{"model": "sound classifier", "dataset": "single notes of musical instruments (NSynth)", "train_examples": 184686, "gain_aug_db": 6, "noise_aug": 0.002, "n_mels": 80, "hop_length": 160, "input": "log_mel", "spec_augment": true, "win_length": 400, "targets": ["instrument family", "source", "note", "velocity"], "num_classes": [11, 3, 94, 5], "arch": "transformer", "norm": "layernorm", "norm_position": "pre", "hidden_act": "swiglu", "mlp_ratio": 3, "head_dim": 64, "fused_qkv": false, "bias": "all", "qk_norm": false, "parallel_block": false, "inner_norm": false, "moe": "soft", "num_experts": 16, "moe_every": 2, "expert_mlp_ratio": 0.5, "slots_per_expert": 1, "shared_expert": false, "subsampling": 2, "layers": 12, "width": 192, "positions": "conv", "pooling": "class_token", "loss": "cross_entropy", "residual_init": "scaled_by_depth", "optimizer": "adamw", "learning_rate": 0.0015, "beta1": 0.95, "beta2": 0.999, "eps": 1e-06, "max_grad_norm": 5.0, "ema_decay": 0.999, "max_steps": 2800, "batch_size": 64, "epochs": 1.0, "lr_schedule": "cosine", "final_lr_fraction": 0, "warmup_steps": 50, "weight_decay": 0.4}
Rows from block 5 of a small sound classifier, named by matrix and row number. Rows with one number within an expert belong to one neuron, the router's apart. Each number is 500 + 25 x the weight over its row's rms, rounded and kept within 0 to 999. All counts start at 0. Numbers have three digits each. After the name is the row's rms in percent of the matrix's.
Before each expert's rows are labels from the 100 clips, of 14976, where the router gives the expert most weight on average: "top examples" is what is common among them. Only what is clearly more common there than usual is listed. The data: single notes of musical instruments (NSynth).
# router: slot weights (model.blocks.5.mlp.router.weight, 16x192), inputs 96-191
# gate: expert gate (model.blocks.5.mlp.gate, 16x96x192), inputs 96-191
# up: expert up (model.blocks.5.mlp.up, 16x96x192), inputs 96-191
# down: expert down (model.blocks.5.mlp.down, 16x192x96, transposed), outputs 96-191

# expert 1
top examples: octave 2; keyboard
router.1 101:490486529521498506515478517552538535513473507466535457526452479475450540527449529513474452476511499523516506479531508531502545515485463459506530505468514469442502485520489548500533466528488469496504473536546527501527465461494473525486531513511509467510522498477477485502523534511522513468
gate.0 076:504469457531499484489492471463553458486557488484500490529491521449510524484528467518497488502470497472467537506506505517538527486474511509495480504482472533484486466474506522469513489503443501508511515510472476439493527523528505463488459448517488498496492545503531493476512491514525537462
up.0 072:530448466508498543536482472486501478501511465520485507485521491479522510463510513551489492503476480491500467502460519504516488540497509503487492460452484486512489511498490486485490455504499541466476441568460483481516484491472501506456468489505507500482476505521469511488461473511527506497
down.0 092:472525512512477476521475487486520485473467505497490527487508509498459488496482492536486474529496498501471476493503503520511534475468528428540484484477548469548511501493509517510503491502480491523551531534549477449529465488490497503475499505513530474537500509491503516549492490421451532478
gate.1 066:496536517483485522486512501491540535472537488516496469532505509454493459519525486483485522518484463532478533478508456534532505499499477535493492520498463500519543498448538553521527480515501530488485518475525496477480495487511513498513497506500471486456484488477510510484504570483528513476
up.1 070:552499508494505514502500500525499501554483535502484492501551508471515532503524539498530492490547472516537490523495471479492522522487500506493480503486469498462536542524497497528529484454510472515461506490493458511461508507469494484496494461529553523502511521502484508510508517499525525484
down.1 071:464521503484499492483448495454514500515494475487568496506508543526522494433506538485487476499436494508506502491481434507509473464465521514504514449484462447568495525524496516466509483476484498577529496472473498501500481483519484517539540497474444485497507518462477487519510511497518447499

# expert 0
top examples: pitch class F; note: F5; pitch class A#; note: A#3
router.0 103:493518494505483482505488525492476462484536498510514472523514522436485460503495510484556470471513494485502510489525540496503526480534516525523490515540495478485487462542516490543522472497522521482516472527506470532485479525516515498490468454462498488505531474483516498513498497509463525513
gate.0 088:496523500502505503527467487512497529515484490527466560524470493525518429480515493492472464473447508529533478550503475481481496476536506486524545494513509489545496480509476514476463534543448500523488490494533519485521485552544466525498502524513454552469488554506483499433539502466507501528
up.0 083:487497555510505469497482462528522554489509487521484500502501515505511506520521473503509508521502508516507464497506541477507489510465533533534495519517521457504495476542525527436482470458481525506492484511523470472480497522469487518485488476468497512473493504467496475517506525541447483514
down.0 085:465486498462541455516496531485553478514509541477491491521527515503495497475474526477535481482515484503428468485512516500536467535523469494490481487504497481518487489475527457540470521515533532526503548474520532513491499520514486517528467435433486506506484449523507503508529498492483526526
gate.1 130:516486486483497537493476515471541487526471510470480457507484516544502521515514515514480524505483518510491486502481484561526457473500501530534541453549529459512531520448521519436483497529470482523464493486520496505518524522563484514530519490511464474494486516500502489513470501488547473465
up.1 135:502475487492478547520444506510508495556447498496507493473547473548482525474512556500445501561479545522494483503485524478535485489500517499529565487488487534503496500490484489463541468513457503481455471511492472531506511430548493542498487496496523487519492553524491515509459509504538496504
down.1 120:471488503557517512508487515467523470514500522522456506481487507513454548497511532463486516529547459491501509509495511508488516508495454511514499512459518493508537441536514490487499484532484490519478525510489470447534519488473498543525454476465494462522506536498520494524536472482459501506

# expert 15
top examples: synthetic; octave 1; bass
router.15 097:509467467535507526505524446524453437536541521471497512475449507492465478539443501499493524533520477515481496470473516480505449498505504457494532508522512539504526520525525508490471527477463488485477456493463496491508477487534518507513496489531532487519507497508507507488522486476505508512
gate.0 106:499499519514509519536527506494497488515469487481489487489545521462500482508520532539455460496518470525517492522492468505486493479469487563466542463504483501534525485479520517510497504509450539520505499525520519515526514450507487548495469465514529512450494508498556436540538484518511482494
up.0 107:495494447476512489527455535481540562503510520517497497497461510499517508476516523480522525527497505470512529507507515536494485509484549471488482504538532498522503491497514459494493561520519469476521445471481474467492454498542505510516537541486492498552505507523495515463484491456477513503
down.0 110:498449502477455506545492515486515485487475525560471495500483463531511481499496493512466536554482526505502515509479492469492524474544536446498428486471507531483476473502515471524495517545547522480500454482493462479499475493543483488505499482478437467515485524504476508485455472538481477493
gate.1 081:488520497491479516490536491481482499453496521495470538554535531531521536476522446479486520497494449504466493449481513483505480512476517536472470508472547455494502468466498473468452500452500526491510500552515479521496494480509465466533471482478501485524515461541440447520503505512470487484
up.1 089:462520505516499434471523455477484508516536485491516537507498522484507478476456450428553482510543507500503491507478513488502488499519504523529465519507477497493461488518474450467490516474475504495504477472509505498502467523509511473521474492504508533501525497489505520517492509514477521538
down.1 085:501460493521536506558477548486539457538509503540539478520529501483494511506483523441483495511521523500530530488489481507529546476472543521490491537501489521465501471497493493539490502470492560563483505471469481515531479487505486470481459518498497482464513537519498495526499525512547492505

# expert 9
top examples: octave 2; pitch class B; pitch class: A#; note: A#2
router.9 107:548498510509525550510502556496514541508492500539515502457522488521503515521523532495454476441526501506532535491521489532477511463497526482499475472488481486497533485482491542456509510519461517492523485487492504493536512450477509474491469495467522495492534535499527506516484444472528488479
gate.0 108:455505551493496497502499471496501497509520479481512514518467525491518479493524486544475503502496468551506457466540475518487492511472476473523510473503489486514473472541517530527520516547491534508473498485492514493511491495463517503430558509511506503517475498490545485527490500497518491474
up.0 103:510491507525506475501495493514513524485470507511500492531511499485462499530483490474519529477467502442525525517477523523522499490546501468483477519492508469508531515469546450486484481501523483509526503525554465551535457506509473538549455485478490487453525519496445445545517500507506552527
down.0 106:472495491466492472529499469535484523476530476558501511505517541536542501498474511510473532536491498494504492507508486530514511504483523520485508514472481490495479465529474484499501532509486494499448489506533475455486508512502503502518549496447466454509521491534474489494426510430478532506
gate.1 065:460495485483497487492522496492484480514504516471484532532479448440530518525501529486516453522514471470454516468473446493475499537507517475527501479491528481493457521512462512503490506480563517470508464497514515533451511478550504489487476514524513501514483489503466486548533484526491463493
up.1 072:495525501489499509496483481519538523496450535503498516544443509496487477475458494529511456496468457520561469492503508528483530496510504514486489504469503551497500466508508528508520505547521500514511502505502491497520492485489484515532506487487482466497503538512482507488544488524537518523
down.1 079:472503505520520493481447527517518508474508496491436475482477505509511501490553473447491515479484540458492484499478497513492509530484473488527478502501486467487518472481535531497508498486504537484522479517484518430461514495475477508539514449520505512501490501488469488518521490518499438464

# expert 14
top examples: octave 4; pitch class A; note: A4; pitch class C
router.14 085:499478495488500488462506514500513510500464497505502515498524493444498516458471497537521487510494465491465489461541492521504477551447497521471473494483473515505441517524494522528518532514508506506473484488517520480471520529491502525477472501509513485521533487493504520542493462501494498539
gate.0 095:501474524492464504486512532489501512483496495508481519509500512494478547568493516431481506491518552503503485495489530505535505493517524493479527524500466530494520490474500447471516461486500497493480542454459469509465526478520488466513495538538524537495504511433540498506531524526498546528
up.0 094:503474471478472485530517477478514472465534490538480538487487517504488517509528466460494505527502495476487511470478512483525538516518483507527458519550503494489511433510493516536490518529501510537549523523497500473541476468491505513506478512503523487515524464481503487492493473509484471508
down.0 094:537485511494534510516500473488542486493491502521517469520483493492512532431522532507492479533442462473478511544538516525550469510559519517495478488508502508531483499456499526551482503481483539488519469497501478519489463509497478475484506491492468484525494512513484523512449508510478475534
gate.1 093:501490505545479518477514500491484482494516519486469484529502462500493516523472434530516560481470508467493510474535511509496539551505514506497461525514505428472456516483507455516479466509495499563473493521487514521494510479480488521518475491512499528529495484479507532466489498500492500473
up.1 100:471494518532515485499491510505519480486492541458514524525516471537543515510474519485549508470513493499523467511481524455472459525489468468479523493484448487476515478477458527507514505456493551529543512508463495542476504522486469519460485443524509504443487504500487487496520524465502479500
down.1 092:501484520498515489515501486525467465496500491492516457497494492512486485525550472500459490554506504516479527523516477550490536484523533483499480556514469482496533502474547495503508457490522483495527478550489484505507497487501520498499455508465515457539475512499476488549514482491523506475

# expert 13
top examples: bass; octave 7
router.13 101:502504487462515539499513496514542441501450495478535532476531469507554476500478517498498540530521522533539485469466473495513455493449470511481513472539530509476502492503503513510468482461551522523512505498451522536463481502507503512518498492510550491532503484510483504480514478529545526529
gate.0 100:521523515508529514493476518462447485479492503510535458486493478548503506536526509491469511518475500547493536536506498489475474473481511521543514492515486496507491504515525479481544511535521495487503526509533540504512548468500489534497506491466471459495536482456486519496515497523481481472
up.0 104:523469524528544501472496522522493507480484500503542526495495476518462536492578473493488520514516498516485561484492469519485492514485497521485512487506500553501483450531452467507533494493548468483548506537497529466508475497521425503524510496490470487507480522481476457510469476494509500515
down.0 106:487547533489528483524509543500499506504514502517517515474495460513510545502474520497487518522518536497536516518483506526533494522508532503484482504487539511453463499483447474491506483499513488461494493492511461443522516514562490523505501460461476500480484445546507469467473462473490480520
gate.1 079:511505499458508531519497540510482490475468514491513482484485509498503545517532528519544516512499498506488496508524509503512523523513558470514533498491516504481485449504574540519504473512531507503528487489509511471495476477476538503491535540478517499561501477498541474487486516528504494506
up.1 080:484476475517511479465526523492519526469532490492482508466536485476537497454510501465509499453512480498520473492491503488517485474511493464434532530473522494489516503490560485477482484472516529484486548538490526500530528493487496489519514463490485508501490478519475506472501534558476465470
down.1 084:460432525453517487500515523474497499464507497491488508487531483497508493513509494526497486502567506502509511494527470545507485482490548502518534515515460488494508494531475485553499499524471519509485479502479500447492511476523584519501521490476488497492508453495463471493510484481519484528

# expert 6
top examples: electronic; organ; octave 2; octave 1
router.6 096:511522494513513462490532459515513493505544529479506483486500486496476521491546502537512518467500522513498463499527485527443535500497494471490488503489501456486483492507518523503519523524465547501511533498488503481521457493497513511493480525469491511477487511449518512459535502548541485532
gate.0 078:529489548506509500479512482469475435495492523493511473474493442463486510485494507510510497535522474498520483517538488520472494517499505482490521460490481434484509475518523512490525518497478526499490444535479486484508493497491507532522496550495546492510486487501503511525515551504487528472
up.0 081:457470524493457439468487496481479479519506536511509483509505501502456506498517500498519483535471503474489466498523521522509550539517504502483528518501469483467458492458535421563499501478470486521500490495486513520512461533507511524511451481469518473466505520491507513502496500516544499495
down.0 076:490518503495492528499492482488484548513502512491479504470522518495488515525470513479482529495501485524464498460489505470486463460487507478508535501519540514513487434520492538488506508516520488491475498533455488474516543472491532467488564498487480516508447506503463503479517523492476533479
gate.1 106:552451488488499498525527540490491504511485475498473491482483548505579472550507504505524513463476482474455496485460458496493502457501513516502463454505541517511501493493476544491478518477484493492529498499515448519485495502508492483545518521472504507469525490494519483428504518509520509502
up.1 101:512467452483481463512507467506485490473551506472521505502499514506508519537568475486465488514509478517538514483446477499510490499519516517507517513518554494530506474503475520483525510518509495511470447467483522493494521491500528473538501464480480479521540518513575483496500486519475451500
down.1 107:482503473505547496530441502517509508515504482528491528509463478515492531517478474487435483522444491499512529543499507551539452474508523500504503489493511520538473520511485494492507544478524507496476460505542476510510486461482476484495501542504513551520527506524529529494470511498493536533

# expert 10
top examples: octave 7; pitch class F; note: F#7; pitch class: F#
router.10 099:521543489487511469488497515476488484454534535513486489501493522485494496511496520531523538491544476485516535487481516500505511506477520525494472561510456509481466466536501497499505501472510537511480498525496477489488502536481480503518482496507482517491500501509504464531468482479520513471
gate.0 086:538524512493564503493488483517476495514499504527447497522487504515528531485490494516494481559511503491473490490497482539511511536483520503532551524489486524498490512494513496503486490478495513527487542472480540464548471487539518527528471512507521507486510498505537514538466504493539475496
up.0 084:474524496504484498495523496479489502526456531484504497488516481486499522496482452469519468490528506516538442485536468460454503494520533498479492490498527481538467498472453553492510464522511509514496465447532489525499459517489464542470498510492501502541496540478484477499509502497478519488
down.0 093:474545466466494519507500511482480497554508541481487491505490516491472536503504519482504483566488472494505560510479506496518503533496539530500539543531532528453533494480564524519489503504504522521528503491437483533484487521493529528448525499503485505528498491494451496493486515509507451489
gate.1 104:529500484524509509480478504480501519499529466478556543507484479497486493499513479518502465482552494531492492482519483444509499499473537486500480483484485491546484474477451512502512483476506525485487478488476507473527515482515500529509470534533488467474499476524497519502465546489440475518
up.1 095:525497492502521504506519518516489500521461553525515492511506447509524493519479528486517492483504544479520479491505543536486482461503471501503474466487482488490532523528490476480463505493489476498476538545531450565507499486518505466500468490472454507469500462526505526497528540500489542438
down.1 102:517489513504528479473501486505553506517453526514484506515490518477462506458473478506476493504508490502464538532454538473504489518470505497494492468434517531519497510517505435479461471511501519475498469480564468490508537503541503481493492496530560462481494470555523477520481504506523518547

# expert 7
top examples: mallet; pitch class E; octave 6; octave 7
router.7 104:512515494509466514485517462540477511493508470490517527500495492482508522548466452471524511501533503493505476505498520505510524530550471515505503532537505551459468511515488475491548483476544490469488460492522501495480468473539496505526479487497537480532480477512537542498513503454478535511
gate.0 084:492494482520502509481502485506475537492502451490513532521506533562481474512505494497518475526535478502516485489509468525479535481474503520519495510519507488522474505511478461502454548442487517465513513534512520538497491502490459490513513556519571522534500485544496540513522512521459451500
up.0 089:520528530460483526520503536495534480512492524478510504486508478503557478503465494555529496479484508530539475473520485485450480513498482516482507460504464483489513541508497471493479529564504465499529455433521485476546538511510484481502539505503459492490514524493505476456486485461524503501
down.0 091:515515495497530511482517545499453563531508496526511475506546499531519462494507505537510487515490499494479491532460538463505508521534444521519542466528470525527473515475520501516491529509500511480519498467516508507533466531519529466471484462492472541479497496501510482487500478495523490487
gate.1 120:506502526517458548530473530512474494486480497478509470461512509483474501513459459477501480467515526513514492507524520508551504475481507504481481468484488462556469484460491482463517505497500483468485495529481484502527529468515432472535516515509468506469485526513508511448544487487497561533
up.1 128:488459522539479531485503474485469470498476489512561494483506511484488552472497463492484483494504517495539519486506506464535518499446495481461510487477493508538527514461506473500535460493521517510471494494501508476523534479480462485546490505495478511467484560497505504499494527529523517517
down.1 132:514500496502542463531512509543513497464487513473482494505518518563493487514545505512470466531484479526522506490519492506521545509422515507499466464491518475481512507515513518481496498531484487519505473530542485485510470476445529574504465493477488489492474470479510536494525480511522483510

# expert 3
top examples: octave 7; pitch class C; note: C7; pitch class: D
router.3 092:502442547520488496455498520469491521469471530470485521495477505482480528463525499479473501520524525525460500490510525467488488521474495494510492496477506489539537467554512513495520479477513535511493504476538523497514536513473498539528520485462504509476482525481525521548490513505489482485
gate.0 108:469492457513508509486512477472511491512543506502461522510471502490508478538505507478513526469529493484507506460487502560498491492500492474529503485534496550483465508504524476496509494510516544519455509488503501513431462491513498477515479448510477499516506470514531509494548534541509511513
up.0 098:483505480532545495546465486521436490491524506478481521473544457503538502501525474498490512480489541537514478491464497456497525473512499482487509478498521486522494528509457502463505524482513510506442539489495506535481519479496504478497534471517475486503495471490495515535464477478483473458
down.0 101:483504492495508537531466491577521510514503477491506462475556511465499515511479506519448512537440484493489526504499537519482477503499509531479520545475496524520478539504506520488500520469488465549475499447519552520544497444477518525468454508527496515541487496474476481547466501490538452477
gate.1 106:494496458483472511544467499538558454528509496480511508522477498503516462544532509507492497495548509473491487461493472498467512490506452458472460464533513496566482482467467548507466491479519515500518487479495511502458487491494519483498500523481486502495478429480524476480468470486484478490
up.1 113:516501517521505472471476545512492507509500456484490477512477495530533471540516467513553489491519524475509470465517494537490544480497527498449489470510464509521447501466485504540485518489501513525519519511497540494491504505545485517511501549543482502472468456492541503424509479512444502513
down.1 100:507478493501504513515505507489532447493515495502479467504526532525462525483483501476488494530502482522521478521532500493550483515558456457515496491464503453457469515465521510516512496533498486526526454523526410499542486503483489522490487496457466470520483558511486514490468498510537524487

# expert 5
top examples: octave 7; pitch class A#; note: A#7; pitch class: B
router.5 101:466500487508461483506523531471444463528515537497450518507509524520472503469489517483502540475503549499511474498513477515550467517542500517541506484489520472489528451532490476460497511453499531495477484498461543482500534526510503465500555505506512493514463472499512478506462519478479515527
gate.0 105:506467472518509525500466491482471572514493529503495422495502515529468493466526503525519483501524453457475474492512526480502481459490470483534509469467527509531474491467489490523520466479467539507492475532520516467516496526530491486510505492514474497501526502487479519462552504503500499455
up.0 092:490476498484467498454455486499442516478483466467483482491483538474461485505484490489481502521523487486464475474532487520519471463490481498491490477472496466501500488524531486491481471447501521498473543491446516536476520522508520507502525481524491490493459501453506461522531511492539548499
down.0 107:537509518479523498515505506501509460543488510468519434487512518496528506487520504509485453469497508508492521522487456465537473482532505468502528478518539473517553525449547530517480461477505484503477466481494501481460495515501523446509514534532497528494536522505499489486479549558486543490
gate.1 089:516492500533508493472489510525536564497477512502534488499481493454479514491534505503498474494466518502511527465532478479476475492472484517488493450491508478538471480490501431522499503517529523501506447508515489543514521449506545495490516514505524512538493515492542526519511495461525478519
up.1 091:491488520523547510518520493462494470522475483537504477488528533507545490494529497503515508494519505523474514460500506500510499476502501541550484515514509510483518486476501534507541484505458514524499517486522525483537486502492526501496524493480580504457527513518491502510511495514524467525
down.1 089:533484518538496518458487501489461497522471441539481471491524504524520498523521505502503536502485495526493523529494495511494544559500512533478506448485488495506526516483505442485494531494458450500514526489490503495506439486489471483482505520511520525508498528519508531511504490492488491443

# expert 12
top examples: octave 1; mallet
router.12 103:462496475501518534456531465484510451483524512461525488500471510515525501506479468463523502512518505524499504499477539461488487561464469503492521477547494544488519505545526441495536482510550499484468491491466535463519501486491468498524549513450569484527464500505510519485490495485525519536
gate.0 114:428461492520470472515507486447479479476545494434559532496500499504498473492481473459452492526498490531496506495485486467554481511489534554525518523509541534494470484526480481471446481470510498462492507519508509501490477475525493535501481504498523521548482479504484476546492484515475498503
up.0 111:498519489502498512482495494552479478494443531524467491538504470516478526495506542534496512445489513482502500468529517549490482501505435517495513466470487478494511491494528527569563482534493486518506538481533506497531545476465507512482533461496467511480511528510528535487494471525521499503
down.0 118:500458543518493522478482505509510492500488537508465488512499515547513494485485475514537466480530483509507496500475524540479471499564482498529517514487544507457506515526539449481512535494494479476499501505477456463488498448515526494505522460470485555480496552507517472533542491475490505481
gate.1 075:518478536478449496493500507478520504465512514521522464555485491475480527491503517502497526546495518514531481534512524456470501483494510504476509486518492489547472533529476477472530576515493507500481501481512514503485473489532433469500491471465514545533524516461474516472461501458508519501
up.1 072:493526503531497491514509470481520532479493502499481485507540495506531494500526516522490511494503498496530521464499490526516479525524499543539484509500533505559530537507488472459448474508530546485530526513469496485529461500519455538511490498497483484489466536539560468520496509472490527497
down.1 068:452519509456493526508500516523508471520465414471497503523484535498486480447556490468513472492512522537531505515486497516541479535499477521477459495451460549565517495459477500546510527515497486496505511478494477509484522491524535501510505453485489549471499496481513511497497451487520490483

# expert 11
top examples: octave 7; pitch class D#; note: D#7
router.11 097:528498510500510460516550435470545455474523478465500538470505530490533498521489480512461501464480492494479539497477515533535527521482498496498480507521475509515527523483539445532498489496524512519446500519516512503503539513492478441525506471510456522483512512503529495539517506517527538499
gate.0 084:490523456509544479529517489495489489452464517504476470493510435524485525468547493513506504524491482495526479489498499552458528554459531514513462489523500503480511502523512521531472536523488502478476531502447516487553474503478477521517497549508531499495475521516520502463500522522511543490
up.0 083:542490507517480545483511541522497482464486495473481503480478518484516471516505465461478491521491532527507489528468483516522532513502533477507466491495521486563467493488523530461552463491547492557508454488514486475513505454485519500504485504480445489514513491525497490439531469525474443487
down.0 085:525518538465482529496524499474485484486478485469525522539472494463446484505510487473480520544500488499535526516530497529508473468484517504530556451533497534513513494524475486544488500472500497499486499473479493500517554460517467468471536438544516515515534514537511501484489553477487502498
gate.1 089:521506481509539501509478508510516487497488466490508524528472494480466507494512504492498472478547513519519453475518465459504517506489432485528583513530499524515496532527482529492541502488496524499505475493520460481506519483504513498470516442513523453490485531524525510471493482528504508526
up.1 085:511507514510450494492525540494475521447464448521513500538499495472506444526475506480526491506479506483459522509495502469490534474503495539507492553481468493474475492541508487520473505449531495533484464527490469515491478529484507485477543508487454510507476514501457513590507506482475536496
down.1 093:559488480526511529527472522499528518531494531477510490485450463510502480513523463534478453528483524506510517505488492518524475485514523541510516468498479451488488461463495475452479544504507484496478537464493531482487483513503520507483497503483505484462474500505533567492491482526463481498

# expert 8
top examples: octave 5; pitch class D; note: D5; mallet
router.8 111:502479480528538537539465481538475456483464483518487521517504488538540523541508499490493499473486448513491519463524541553558515528529485484522467489490462512521466481507479491496473499512489473501515531518492520512492504481478503449510532461513481471481521456472497505455547458487499496478
gate.0 163:495519530550518500475487510494500461524492502534517498479507463533525542471522470514509540536533490492518506484515508503487505515522506482514459532486483507554466461489489556522527511520488478510559500503491433465476485471481485478493488527495495478547511479507458490503489501525486453477
up.0 165:471524544491495507491464496514454469531505541521535483475490453528517543497529495527503489534496500487557488481511494469492473495548503489523508531479518493536472514505509538504519524497449492512484511496485469487492510458495481536495486503488490497533538494524492485512476525514482471484
down.0 147:504472482486546504516492527515508464481534514502503515496496491474537481478511516508503493513526475483546492476501473482508553514497494476568491524445518525533490512464501527549544466523515515489484503473539463509474533484492515541520491454489492508503546458491473480507550518512475485519
gate.1 091:485449494469498515552482450488486491499472479469458490500499511500510563501469529525489481499506504504532466553492475466480482520480516516510501475480556561515493509508533487508501519518468529516459475506500495517506473525507541458529515451476504552493509501519526446505476512483463457506
up.1 097:545527453505457476492537503478540446456543513471485509508507514532524476490475484496540546496543511476454515526496473501506519485506497506497443535474479520507505537517515481476461489433534495521505467528501485498491492543481532491512503505494495504497517506497480464510503525481513504494
down.1 095:478472473527501491488498487472498458501467515531505500485521457562460540510536528507489514524499468516528486536506518526515480558455506521510479508496473515533525456493528522487482475472494507518504505550470457454492500525506448535516475499443470501468466474476486506503467544525495529503

# expert 2
top examples: octave 4; pitch class G#; note: G#4; note: G4
router.2 107:499526517455492555546498531512462496525496537531483491515507494489545525516478542468497503492511538505470521491508543512491528531486491504485509544506526506507514519468487491491518502487476532498526507432525462481537460523481522464494516485493538529488544532484494491462508486509494482501
gate.0 090:489488539480505515493522440541506506516515521456498452505512503455502461532516502512498544518514500528505480466500477489474514504527465487490489450552513549576485499501520534526466525513495513529533503468497458512506483508474490488534515537488520486515486492505495483509535540517449499479
up.0 087:531521496493482485488498517520566486505460522486524467543494520481533489484504495492510487540474498498481478482470434489518491537503500522464490499495519449522505493490520489494500480480530477489510531482483576489502477469484501493508513494518502450500475489508536507492501450514506507513
down.0 090:480468483474509488477502514512508488516456521532531464579501521539467505527491498489551521538526470501483537503503483510488539519517520485496509511487505503522509494455481499490506465483494474498531519519492479516481443473497502510484489506523483501506516515485486498485480429480466485453
gate.1 105:526546525525469542537464534517494503498504502540470494494526498527520510526511525486481459501517542506488498526520539494501493496499534523468501477509470490514489525525498501484502514520499479494497540514453482544434513471478480489541486529540526514531509478444513528481489498495514501462
up.1 100:523498470513420506481494501524502451472479494489515526483481478508511503546483521471529516464500493477473512528476469505488483457503545547494482507503514508470535517524521479496524527466519485477457495494501509499502542510503531518508508544518530474509490532476536483480516509500527516505
down.1 109:502482508502490584500510466542483483489494489523534542477478484518486504502482432496475466504491484507488486472506484460527491445506499501477526510512517534504529486517533493492512512478492452495520465461508518573491487497542509528506526551485487515516542504529520498489508461475482516513

# expert 4
top examples: pitch class A; octave 6; note: A6
router.4 091:460500501501450525498470528476457513463496478484525510513477526484538518480479501476536539482545456482534500508475521493511534511478509468531526475547506480464495470538523521493502503519536500497495478528494479513487523473475485535471485495502516483482487450466538480494502468483529505484
gate.0 090:506483499505506503526456552492492493493500544495462493489567476486489544488494528500534524512476469475525507511559526531511529466500539508505514447522469463478533516516549528473528493488502487485546518512510495514519527515500496555524532518518533504503490503456516513463531510522496537509
up.0 093:531455475475494493498502503504491507492492497505477506488513506444502485524531438510491482534536477521443491480533460489514486453505471484471493516510526518509466515464515508550494481512494521464501509471488453495489503468499473491494486500505516500480501480516550494463496521497489498461
down.0 092:516511534500477506497525497509488464482533467490518499521503502554522468538525484468531486501512477509471450516464547493494538519494503489518514515484519543494507487452521459492490498493527456481527528423530544485467492503499491506483454515490521503447519549528518496532527538570497509480
gate.1 090:484502507478524508499476453510518462499466467473508498511527463487520510477507500474431480514477493526492494542451482490497540500507498505471534480487469494483457512491495534525525533510463504564481484451531509541488510483509487499524520480487500489508510551527501500498519490526516474507
up.1 091:519512505491517491495485515465470523547500507529523510474477517507479505499498514503517502494482506507481521499496459499479487518475478507478537471503555475508493511514454529492476528497494488500492500523495520454514505518528539484499440476516512474483523506459500528496504517489480514502
down.1 093:509551497475481530506467485525482551558476529530447518504513539507507498485496482521506480478475523514472482473497521544511509463491484517517528468545495524478483513492522492537508480511490477434488480507500502515525471497492525509456527470479519540508506522489498497464472549542522500508